A small image classifier, trained from scratch: batches of 512.
Rows from block 2 of a small image classifier, named by matrix and row number. Rows with one number belong to one neuron. Each number is 128 + 32 x the weight over its row's rms, rounded and kept within 0 to 255. All counts start at 0. Numbers have three digits each.
After each neuron's rows are labels from the 100 images, of 14848, where the neuron reaches its highest value: "responds to" is what is common among them; "patch colour" is the nearest of a few named colours to the mean colour under the peak. Only what is clearly more common there than usual is listed. The data: retinal OCT scans (Kermany 2017).
# fc1: MLP up (model.blocks.2.mlp.fc1.weight, 512x128), inputs 0-127
# fc2: MLP down (model.blocks.2.mlp.fc2.weight, 128x512, transposed), outputs 0-127

fc1.453:108143114156126164156118141136126130137121117123116160162109094138153161124128211118137140133052126126174164110147150140116148088164157132137150060181133083103142133128138071125153156102142078110103109115089131101084182115153101095121105127039097149065178174135112117122164124160116103126168109143120102062130167095183095108144129137071050055120107089094079096083113105120068082172111
fc2.453:078109134159084135146120116083102140159125135175116132100157084086129165095046052067145134113162113137087132135159119124130170128076186126224113078086121040088112135134108139140059107124116144152118116109119131143142147036126198155096167149132159131105107117142125145067133143108112142168122097147120109116176105153117165119108115118165130164170152095168145111142111167196136114095121
responds to: finding: diabetic macular edema
patch colour: grey

fc1.462:129143162110128154118116150151080096154115104115160152169135103115185185138168140122096139148041104114140129152115181144149104107113075110110135136169114102107077171135127129016140130138160137127127088132120167135084113145135090109198069174126149127147106132134133154125128187167082148124186162148127170063126183120171105164109105051101116098162142050108108089133085084103136146104148
fc2.462:112132112181166138091092092078166117117115122053109066129111157110137173123079124130221131172147104101124144057089100088155145178168128140123151134150123071102139069145171110206072120163131130123099099133150113125141128065142111172112071167166134114159160163123128116138161126136133126125140116137119169168096149128107120101163118143066133109050160161102130205128162081080155123140137
responds to: finding: choroidal neovascularization
patch colour: grey

fc1.303:138123121144106108137145168066141103067087094124108122142104143118095146124128136084161156136059080116097134176066182150104182173106174139095046134058109125124120084117075150121123171103096140138120144071098150127113173117108081085144190142172124052152161124164208081160138082122080125124104099135107148135103136067164155092117092130155121142126148112121123146150103143181145123098090
fc2.303:136201147118143152106116107175152160212196132118102083098104117139095139132112131128172079099131118120137126133108109150151106192163096167125176112189132098094152151131227126174151134193116096129150164143126122102166088065173145139127036149119160145101104100104136105159125148150172175149094118112147133123086106155094110158158127153135088163080103136173167146123197125086137138095152
responds to: finding: drusen
patch colour: grey

fc1.466:143137115160117108137145151064114055177177093131107082167057143116124134125133114057136196086138110153137177149128136136100121163081133106082108179051148104114078072114050116125129103088107141089108132080113127118146155138105110097139123141181148067129137094165211129134157099070108105077105097144113106124083086107111186109174093151118121103091139138126119139131086141137131137076137
fc2.466:127133114111146122144116115159124139158122066141138126090210139134093164126036083099126082097068153131132118172139146189163101211089072121088164156157135077098187123129168160158141119133104144121153165138130160129142076065143136157166088116131160185124120112145152145144097130162139146140072139115099138176065152135128111167120127168054113161147110111120189150167160181093159120111139
responds to: finding: drusen
patch colour: grey

fc1.321:115107114165118070156072130132130074155144097102164134171179152141105127177159132086165117134112134153140124159197132108082115144139085095159138123182123102141122146158103119098082159176140133079102149115171146131191146153161142127133110173217100056126098158103118142123127066150096151119090044079030113099057117118149110122112114115146141122121087110087097129113072142160112103110138
fc2.321:106102113165149147128113112116096115128125157178116085158034089156102127046074075112086124113127098154143088096105140156150097129094111151127110169141179172128158183141134129117168144123151090091122144161119174151106157114125108118177106047076111131113154091133150119160098123087126111079143130112152105204110184169144213179177184115140088088143083138134122111119099101113094128107173
responds to: finding: diabetic macular edema
patch colour: grey

fc1.10:122108095145112102119160146110097171110188081109126137129081176086120119172114123086102122130063127127078192170135180119106115180099183101072115147069107116150091075049045150124164103040130100095137127132164133104132092111124149089144126142178122156115141101123176162133123151058081071102112163158116144113139123111127174136137098129069154130155133108135132124082112129166110127079098
fc2.10:130188118122113133095191103121123159133107074154099089028119175120129181132065132148133175146112100141166126117148159177141059154133124147119194105152106116116173141116122180161157143068118163122130101137090178158123120055126188103097091093174152134149106092193123097147133155129171139143106179135148147151124152124121147132117170164099048170184150160143136123153168123121128161114178
responds to: finding: drusen
patch colour: grey

fc1.367:129113136060113102155087130115154155122170052083100157120161123113135133168082192134179128120133089087085180150129147109110139104171131125094155129101130130145134126125078078112129094100112126169155134083160103095124133080130131189156129172127145145121146156071184167054149169084155162118110136155126061067130166141184092174132096115115100116030093132178090127103149163149117112142157
fc2.367:202157163133150122130158165144124089096119160147150121130097186096120135084159143124117108177170147126161130072120074142114137092145139149158119182138129120127122125115151093100147141128127128082092110133115195155117176170099125055115143105107078127165114138147072103195162035089116094181148152160112186158049126106120131092097121108182132126153180164159108136096096069115164115067140
responds to: finding: normal
patch colour: grey

fc1.58:112151094116127184099194121150130092135146137126104110142087098123156137128150112143098127201103096163099148060094122181167112108145171120127136087179195073138123147105124157114121090070145071105132149153153115104134128129189108125133086089121097162103066124132069122118115163209069172102146121150114148135184205171100184127090116099120128114142116106131121090103112128064114052126141
fc2.58:093115095141142089104085085159138156121085114085126109100084089128094112125228187122096096133125138147172156130104107069147119124135127121108096129155099047113162083102181179109176105159121088132143111161062091122104170114118124071118178073094130112108148133137121112217168148108123101099104134152156128115094150061106127095153132185116140106101093182136149112152103159149109126170069
responds to: finding: choroidal neovascularization
patch colour: grey

fc1.394:129082101111107076096154109129161145123076128100099119118102173134194146094116087111119131153173157136149150109125107068128147091075157160048166074118131079146129116142113103123097138119116120147109125166111127163151071073141141166117142119141134125138096168152147148098133185201152111075099086066117067117204163130180135109123123148101096085112107066057161120124154051122107095128162
fc2.394:105128133127084153109102117079068145113102154125175173129178063132092150155071084155138116111090142163128130166138157124127112215087110137155119109064184134101159146086165143094166118120129153115123122154127154164123156109124120183161153125140172144146102097150138164124121093076032148163121080089044117119128132161116156130110126142179172195145161110129171137137104139216130172137137
responds to: finding: diabetic macular edema
patch colour: grey

fc1.17:096132149056113127131084088157142167101132111059177146116154121178136170120146087114100098081063175106168153105177115087120123093125061183116184067191113087113095100067172127141114171144134111134146103167087154139120099132206102172146079116079096115087137145106124164129103150155155118144139121092115109108106130104119068118140122156113098127110122109075143138168128078088075145164160
fc2.17:149117149143137173112186150075117147100081131157138135140097142128145120058211133149166193157138110133120125100058091178155188141109165149137090142090124102130154133102117109138149107118098113160117133178090111150100159161093136116142172163081119103176112156152180090140141078075076089135133142120130151170125216085106168091091140161096128108144200162124137165098104095154156072092097
responds to: finding: diabetic macular edema
patch colour: grey

fc1.368:151121150097121132099090087097114183136159125137170066121124182143138113122129091143184127108154123156133094120170084080137122115122109130164139101093115085177077105099126143163148093119135083144140135135179111125166141098148125208067167149195089101171091153044121152124108158095160156125101161094136120173166074150045095150132117136138174131144081212152112105073098090131110101122144
fc2.368:117135178157103134112142153098126077115102112146152121166155129125114152153091128099099157153166137119146146133112161188130141234125122179115102149150105131137129157115102154152128133129067108167147099073119169107093122089064117152168128099120135136124117093181188070099157075201118089147115113135109110122162138160154128113140057160102072198148161103111141185237129138158129152092116
responds to: finding: diabetic macular edema
patch colour: grey

fc1.510:127108136090135100143123145140098161147213153145133105178079194161060106124131096113141067055158142118104095111150086147112135125127117109124098144110114109168057108108126080109177094173128074132130103134150111136176136138116092133086193180161080111168159127114153146098103152086122107081131155103140114138047119163102172201123130147128170090138135191151123104056111138143074128130134
fc2.510:143127199195140152069083088107121177097149111095142116178192141077187149162127143139180140192122147130141150140121116118127123173111070091127127143194040156187095089125120142112106137160077112187151138092128105094141130110119118172117124146206131089152108144146090098154122135154074105144097101154110137158147108107092130101167152149107139152120108185112091133186176093137140143167094
responds to: finding: diabetic macular edema
patch colour: grey

fc1.498:104070127103115080135084109176149103154101086125148188157180114155083138150112117090137129118085198118136112098195132115109181096095081155101168126137151102096119127124136049136108154156103137104099082140102117150166138141127077186140141141110107120117186148131142151126118142121082105157139070062063139157068154122124059082132100143129090140085109043066145153144095119140097112145104
fc2.498:104100152144128132085144101042125119114089120127115130102134125135161156107028086189132157123158067163134108096136070143183093135102127133146120166087174120146164123104083197171064104106130190106127124198158113156123119103144162099177096149136142133176105142180151152138162067073097122095097106066108099155117116110094177139122116137083062100141136162095150124127136122157143137126096
responds to: finding: diabetic macular edema
patch colour: grey

fc1.215:150156128185138145107100085158132108181084119127112129155106184107077130178089120054104124108075127104133095141154175141140155098116090124114108148130112081101092067102093113121125144144169160107094085170145157195140145166138096069131177134180087143145152154139139150153086138119093124168153156120109133168077131064095123118113115101124136073175119091107138111148052062071135112085057
fc2.215:166125174103089112172099144145139173073146146178131230110123149124107146070099148100138087134133150104095147137136111123094119138163149096132115141158175183139185124107151177109093112114084148096098113097176140083108128125073122168119157095105091168127227137085116088125138160123128114165121133122125046110140165156127116158112143142137142173104118076191092219188116143129149131148124
responds to: finding: normal
patch colour: grey

fc1.70:118146089116110079153086114148155162064191110156109078140143167143175122168150118181149103152059129096120170143136153036101126156123143108110071150078114127155045075089087139031133114019134147121128112119180175080097142144128149144144112090110119142125138096144118126117175111111158081135134138123129132096138120096077115190155116117104141127153140136109083133136155112157119161121134
fc2.70:139172118078126108135145183109092105162101079123109122093112119158067153121084106123084097072107096123178134092060126176107133138146136164135095092139175109108180142138161073155178140134155084125103153186144141166157090093119116083107080109086124203088119123094179081148126123100173152112100157126204163121077129160122127097116143175099086126076151137156204097114134159099106122146125
responds to: finding: choroidal neovascularization
patch colour: grey

fc1.76:130127099079115107153119115153179100122190037147092095191110118113114104165128148119179143116130110095087163093122128146182144054172140110135140133136129139138129127126106120106082104117126076156157148051150110102137116120130136192162128148152144137059128094068149126019122162129131124125116104158086085105141128150125151133151076121133130141073091143172090147052165171102111117104195
fc2.76:212181228159105133149120140109153107099162194139126164089110137108116153047159095137103108107149127134142147116142095152063107134105138127133098180151172127149137094131190115104147156188146094116099105126122193136088140210138118130130153139078068153152127138129084118203191089114141146156154167146124144163090117152123135140065110146137116114160162084140122108130087116112149120079093
responds to: finding: normal
patch colour: grey

fc1.289:112144073143104135128165173128107113119172115126131096145107118106164107141188182147175119091134114141160145150117150089091165149122125145094184097086177098124076067157074130148132106092059160132093106077108060104139173085076150139155153167145168120122185102117153133098160102090142058083121104078097137063087136111129133123178091180082124088090147123104138146076160121175085132120131
fc2.289:121151155146133109133110106127135126130095141086159147159144185156100149118044098108073130169098101136129108145130123139105116195103036104087099147184160058117150149119137175168114116169150126120121144109156135037168088082140132103122094123196105145130115097068140087186131142163100130161098161172084108125117138147116144103110088091160193182101075099157171170169153136133135127102114
responds to: finding: diabetic macular edema
patch colour: grey

fc1.129:123113131135139057151118096103144167114156077163144148154129221195073161100123058121140147154113130097078101132163178113116111122085133138074157141054107100164069064042128142164115128135147117138156117112166106140191098143099107161071121156142073129142132106104116120154095180084113105156115159120149143198153100115106144163118129123093127144124110125074119168144081117104088120090103
fc2.129:132153166116124148086161148131100158135140142118114087075100126112151154140117151134190145139175110112147165096069078102147102161172127194136193093117122084101108137222187139158132128117103150197143128146172186126072123089184175175133096118161143099094149121199110148086115111167152167089098093108151090138117101150129126121182140174147105154107152135118161176129206112114157124152156
responds to: finding: diabetic macular edema
patch colour: grey