config = dict(
    arch='vit',
    model='image classifier',
    dataset='retinal OCT scans (Kermany 2017)',
    train_examples=49215,
    image_size=48,
    crop_scale_min=1,
    horizontal_flip=True,
    translate=0.12,
    rotation_deg=5,
    color_jitter=0.2,
    targets=['finding'],
    num_classes=4,
    norm='rmsnorm',
    norm_position='pre',
    activation='gelu',
    mlp_ratio=4,
    head_dim=64,
    fused_qkv=True,
    bias='all',
    qk_norm=False,
    parallel_block=True,
    inner_norm=False,
    moe='top_k',
    num_experts=64,
    moe_every=2,
    expert_mlp_ratio=0.5,
    experts_per_token=2,
    shared_expert=False,
    patch_size=[8, 8],
    conv_stem=False,
    layers=12,
    width=128,
    positions='sincos',
    pooling='class_token',
    register_tokens=4,
    mixing='cutmix',
    label_smoothing=0.1,
    loss='binary_cross_entropy',
    residual_init='zero_last',
    optimizer='adamw',
    lr=0.002,
    beta1=0.9,
    beta2=0.98,
    eps=1e-10,
    grad_clip=3.0,
    steps=14400,
    batch_size=512,
    epochs=149.8,
    lr_schedule='step',
    warmup_steps=2880,
    weight_decay=0.06,
)
Rows from block 3 of a small image classifier, named by matrix and row number. Rows with one number within an expert belong to one neuron, the router's apart. Each number is 128 + 24 x the weight over its row's rms, rounded and kept within 0 to 255. All counts start at 0.
Before each expert's rows are labels from the 100 images, of 14848, where the router gives the expert most weight on average: "responds to" is what is common among them. Only what is clearly more common there than usual is listed. The data: retinal OCT scans (Kermany 2017). In brackets: how many of the 100.
# router: router (model.blocks.3.mlp.router.weight, 64x128), inputs 0-127
# up: expert up (model.blocks.3.mlp.up, 64x64x128), inputs 0-127
# down: expert down (model.blocks.3.mlp.down, 64x128x64, transposed), outputs 0-127

# expert 46
responds to: finding: diabetic macular edema (95)
router.46 [147  99 109 120  82 152  95 116 144 138 106 160  91 149 124 133 125 156 168 139 136  94  87 112 140  97 122 157 150  95 104  95 164 164 141 108 128 149 145  98 149 146 117 144 109 118 142 154 145 101 135 138 137 131 101 119 135 127 134 147 111 134 132 142 110 112  85 141 150 141 161 136 156 113 106  95 126 118 147 164 171 105 125 162 174 110 105 106 143 146 146 176 109  77 107 130 144  97  90  85 108 149  93 144 143 112 147 115 147 125 160 129 159 135  98 157 159 121 124 127  90 140  84 142  80 150 141  94]
up.0 [131 122 110 122 120 103 123 163 121 128 120 101 148 117  82 103  91 101  88  62 151 128 164 144 135 134 107  75  95 145 149 151 122 127 128 165  99 156 138 138 104 103 122 127 180  94  92 117 129 150 124 130 140 113 106 114  97 117 127 101 144 147 153 117 120 118 124 121 120 141  94 157 112 111 135 191 108 119 122 121 130 121 102  98 109 126 128 174 112 121 114 116 132 194 117  80 136 159 144 146 114  90 157 124 132 173 170 143 149 133 135  85 111  94 119 144 103 140  80 132 107 133 140 108 122 141 102 147]
down.0 [ 80  83 121 107 136 145 122 131 142 154 165  85 144 124 159 130 106 107  98 139 104 128 145 104 132 125 141 141  93 156  58 160 132 113 106  76 116 104  90 127 153 172 119 144 152 137 121 106 166 121 153 175 126 120 157 160 112 126 108  93 140 119 155 110 129 144 161 152 151 114 148 111 166 114 161 107 141 166  91  93  97 145 122 124  95 182 158 128 144 125 162  96 142 141 174 121 100 124 126 150 135 123 118 112 134 130 114 161 117 116 104 155  94 127 120 144 124  98 145  89 161 139 130 111 138 120 120 117]
up.1 [132 154 137 125  85 125 117  94 145 113 117 139 122 139 154 119 154 173 139 124 119  85  54  92 131 124 169 144 122 111  81  74 127 146 144 122 145 131 143 108 154 109  93 148 107 104 132 147 135 125 124 118  97 125 104 101 136 120 127 154  53 135  93 139 126 154 101 162 122 165 144 128 142 142 118 136 103 147 136 126 136 129 127 151 162 115  93 122 158 128 121 148 134  79  96 168 107  97 110  83 109  97 106 124 134 109 160 114 146  96 140 167 163 138  95 162 136 157 103 138  89 122 115 129 108 133 143 121]
down.1 [151 132 142 122 122 133 131 122 169 124 127 172 159 117 144 155 104 138 123 133 129 166 194 159 160 119 117 111 151 157 167 133 116 122 134 191 101 156 123 130 115 121 130 169 145 140 145 144 108 127 136 110 150 148 113 108 133 130 144 113 144 105 121 147 126 103  89  97 131 135 108 166  83 134  76 145  94 117 137 148 109 143 168 135 155 105 147 128 110 115 104 116 133 168 131 109 176 134 141 159 113 138 173 133 115  93 130 106 151 171 132 106 123 119 143  98 116 147  85 167 164 172 158 131 178 142 157 106]

# expert 43
responds to: finding: normal (92)
router.43 [136  74  80  91 122 119 118 124 151 129 105 138  79 158 106 191  99 129 153 131 100 152 147 129 113 105 139 107 146 161 138 133 163 152 141 101 101 127 122 155 129 128 128  98 138  97 151 115 162  97 168 144 122 151 126 113 119 161  88  98 168  91 159 124 113 143 146  90 170 128 113 134 165 115 133  73 158 119 144 148 119  98 112 143 115 117 134 138 132 127 157 113 109 148 146  96 121 148 126 135 133 162 150 151 115 137 177 151 159 148 132 148 134 122 126 129 134 108 118 192 130 109 136 171  82 140 120 136]
up.0 [108 119 122 145 144 175 140 155 136 131 118 122 114 125 147 108 171  93 145 124 127 154 140 166 135 108  94 158 163 110 111 176 115 118 121  94  95 133 110 106 121 152 175 136 155 172 133 118 129 100 156 123 111 125 121 180 102 125 148 119 142 110 134 108 138 107 111  87 139  79 106 106 152  85 110 111 152  64 115 163 145 123 166 151 133 126 132 117 131 117 136 111 108 127 138 117 188 174 163 152 148 176 142 162 118 121 104 139 144 132 136 111 133 132 133 148 126  84 153 136 134 137 132 143  89 109 138  73]
down.0 [146 115 117 135 110 119 130 145  95 112 129 163 152 149 161 135 142 149 114 169 129  96 128 127 135 124 141 133 135  97  98 159 151 153 138 140 154 190 125 103 109 129 134 141 164 131 140 148 110 132 125 107 142 120 125 149 152 166 140  96 134 153 104 146 178 136 107  89 113  88 109 114 118 122 104 126 139  94 145 172 147 131 157 134 152 132 125  63 109 148 133 102 127 127 115 163 179 187 184 155 171 152 146 113 141 110 127  96 131 137 145 148 167 147 147 161 121 172  73 147 137 117 108 129 126 139 125  96]
up.1 [148 116 154 155 169 146 164 138 122 176 127 168 123 121 141 165  99 118 143 142 117 138 122 146 138 166 126 135 186 107  98 166 112 112  77 107 147 118 116 171  93 118 153  89 122 119 147 120 142 125 132 128 166 157 149 133 124 163 101 113 139 146 133 147 141 122 155 137 132 117 164  85 133  94 149 111 124 154 122 127 129  96  97 108 132 173 149 130 152  92 138 104 119 121 137  96 113 124 125 124 113 142 150 124 115 110 107 144 105 142 151 174 130 108 194 159 118  84 135 162 142  95 108 157 157  78 121 160]
down.1 [140 167 135 134 130 118  89 130 103  72 115  93 158 144 141  95 103 132 122 144  90 115 109 140 110  94 129 141  89 130  97 113  75 136 127 144 157 134  90 144 139 113 103  98  96 155 121 135 128 129 122  94 131 150 131  76  96 164 134 122  91 156 148 150 129 133  96 171 116 102 155 122  99 143 121 138 126 176 140 129 129 134 123 129 102 156 143 131 177 146 147 110 111  94 126 153 138 145 104 110 139 111  92 135  90 126 168 112  91  99 126 147 126  93 114 148  90 158 172 111  98 155 101 102 150 151 109 159]

# expert 39
responds to: finding: normal (94)
router.39 [161  97 104  88 135 146 106 106 140 157  84 149 125 127 115 135  99 159  94 118 109 109  94 113 153  96 161 141 115 129 103 143 133 127 112 103 127 118 146 138 152 121 101 178 137 108 131 124 150 105 155 168 149 151 123  98 135 140  99 142 154 115 158 140 109 161 121 167 137 148 157 158 125 129 100  82 150 150 126 154 113 149 109 166 150 118 159 147  90 156 134 116 158 155 133 129 121 156 129 162 144 151 117 106 128 113 161 158 188 161 125 138 137 100 145 147 168 155 130 157 136 166 102  87 131 174 144 169]
up.0 [131 135 179 131 129 136 177 151 138 135 148 153 143 135 133 137 149  95 147 148 148  95 142 123 142 173 159 140 171 131 112 140  87 127 130 121 146 148  85 155 124 132 158  83 139  87 150 133 105 146 125 107 151  94 130 132 132 143 121 135 132 130  88 159 125 103 134 142 120 135 161 129 134 113 138 120 129 160 170 135 138  93 104 133 117 167 126 125 165  84 109 110 109 113 119 105 136  94 110  79 112 133 120 120  84  71 110 124  95 120 167 158 109  93 141 146 142  87 105 136  95  99 152 167 173  79 111 132]
down.0 [128 162 118 113 106 139 142 109  90 133 149 143  93  82 139 103 131 128 104 127 152 138 130 110 122 144  87 118  98 129 136 105 118 120  82 132 136 104 157 102 163 153  99 140 162  97  95 113 107 139 108 113 102  85 107 112 127 127 128 122 172 105 164 155 151 167 154 130 142 225 120 116 115 140 153 162 119 101 152 123 117 133 121 139 119 121 138 131 100 127 110 134 160 152 110 156  74 115 148 120 144 119 161 110  85 153 131 135 131 131  98 153 176 125 145 167 110 111  68 117 159 120 128 115 133 146 118 109]
up.1 [165 161 119 157 184 118 155 118 110 152 151 132 144 123 143 142 138  94 112 192 111 124 118  75 151 131 157 138 131 125 138 110 151 142 164 118 157 106 138 127 115 180 140  93 119 112 126 118 131 103 109 102 118 132 170 143 159 124 102 129  86 137  80 149 129 117 138 122 155 162 123  84 163 148 110 115 110 161 149  96 155 114 127 162 129 137 139 108 178 153 139 116 143  94 130 124 132 134 151 111 136 149 112 137 158  99  94  97  85 113 134 149 189 164 154 164 156 114 144 121 117 111 123 148 122 104 116 105]
down.1 [ 70 103 156 130 166 109 186 135 130 130 132 104  85  99 162 157  89 148 105 111 123 126 127 140 104 131 121 112  99 105 143 162  99  82  79 110 131  93 142 156 111 122 159 146 176  89 147  78 140 148 106 137 135 138 116 100 140 166  99  97 152 135 138 111 139 133 141 130 148 129 128 121 130 136 121 156 135 135 120  91 129 115  93 109 116 126 179 113 112 140 118 108  91 156 141 129  94 146 168 160 102 134 142 118  89 137 162 156 124 158 157 102 115 131 143 120 112 122 133 152 181 109 155 145 143 137 108 156]

# expert 7
responds to: finding: diabetic macular edema (40)
router.7 [133 165 137 108 132 139 115 128 121 137 110 153 187 115 142 140  92 108 139 102 141 136 136 122  77 120 121 142 127 144 174 135 142 138 124 145 114  86 106 145 124 138 153 161  99  84 128 110 104 170  87 122 141 150 162 121 168 150 160 134  83 154 141  78 104 102 134 128 125 127 106 154  99 126  94 161 102 111 140 107 154 136  98 104  96 116 109 150 121 147  94 167 120 145 115  94 113 112 131 158 114  85 161 145 116 101 163 142  83 144 155  95 154 114 121  98 149 167 159  93 129 151 128 102 154 117 109 135]
up.1 [165 148 146 193 170 130 122 201 129 129 110 123 133 121 134 131 118 130 124  75  70 140 107  96 112 147 119 153 108 115 128 149  83 111 142  76 164 136 117 125 134 162 143  90 127 168  86 142 145 104 113 153 114 156 121 115 116 133 131 111 143 150 123 121 116 103 152 135  91  99 160 124 142 149 113 162 129 111 156 128  79 167 122 123 137 125 166 137 122 127  95 115  92 142 110 113 148 132 110 130 151 201 109 162 121 156 126 103 146 134 145 113  89 116 134 125 134 126 164 149 116 117 146 124 145 117 141 111]
down.1 [111 149 132 137 153 119 134 105 113 123 157 172 125 131 137 109 157  95 112 115 133 136 175  91 132 101 126 139 125 127 150 144  84 104 143 115 133  85 117  35 138 129 124 127 145 119 128 117 101 183 104 163 150 114 166 132 134 128 123 125 145  82 174  83 147 128 156 115 140 113 100 132 149  97 122 147 145  83  98 110 101 165 116 138 129 167 113 106 119 149 123 147 102 102 118  88 125 135 128 142 136 119 154 105 129 133  86 128 160 135 127 119 123 111 102  73 164 140 109 116  99 181 104 130 118 104 144 134]
up.2 [140 124 119 165 105 127 115 148 132  79 135 135 127  86 105 134 125 101 117 114  86 116  80 107 120 112 123 122 135 122 151 121  76 138 118 107 140 113 122 153 138 177 156 105 139 118  98  75 128 117  77 137 111 158  93  74 101 151 148  98 131 108 114  99 122 111 132 128  85 119 151 126 156 111  96 135 120 117 167 109 126 138 111 138 122 161 172 176  98 139 102  72 105 118 148 123 134 115 129 107 138 155  97 136 100 136 138 113 119 111 143 130 129 120  90 127 167 135 136 131 137 110 140 159 157  85 172  75]
down.2 [141 136 119 143 122  89 124 105 130 101 153 133 105 106 133 109 133 106 131 109 162  97 145 136  80 107 113 116 133 121 143 105 115  95 139 147 108 139 105  90 159 101 108 123 144 107 126 159 127 136 105 160 164 151 106 101 132  78 107  94 120 109  93 148  99 127 131 170 144 116 163 133 143  95 122 118 126 134  87 119 106 152 113 187 113 158 146 113 146 139 121 140  97 106  99 120 144 126 120 104 165 151 101 144 115 108 141 119 161 138 165  96 101  86 104 110 186 105 100 151  69 163  81  97 120 128 121 150]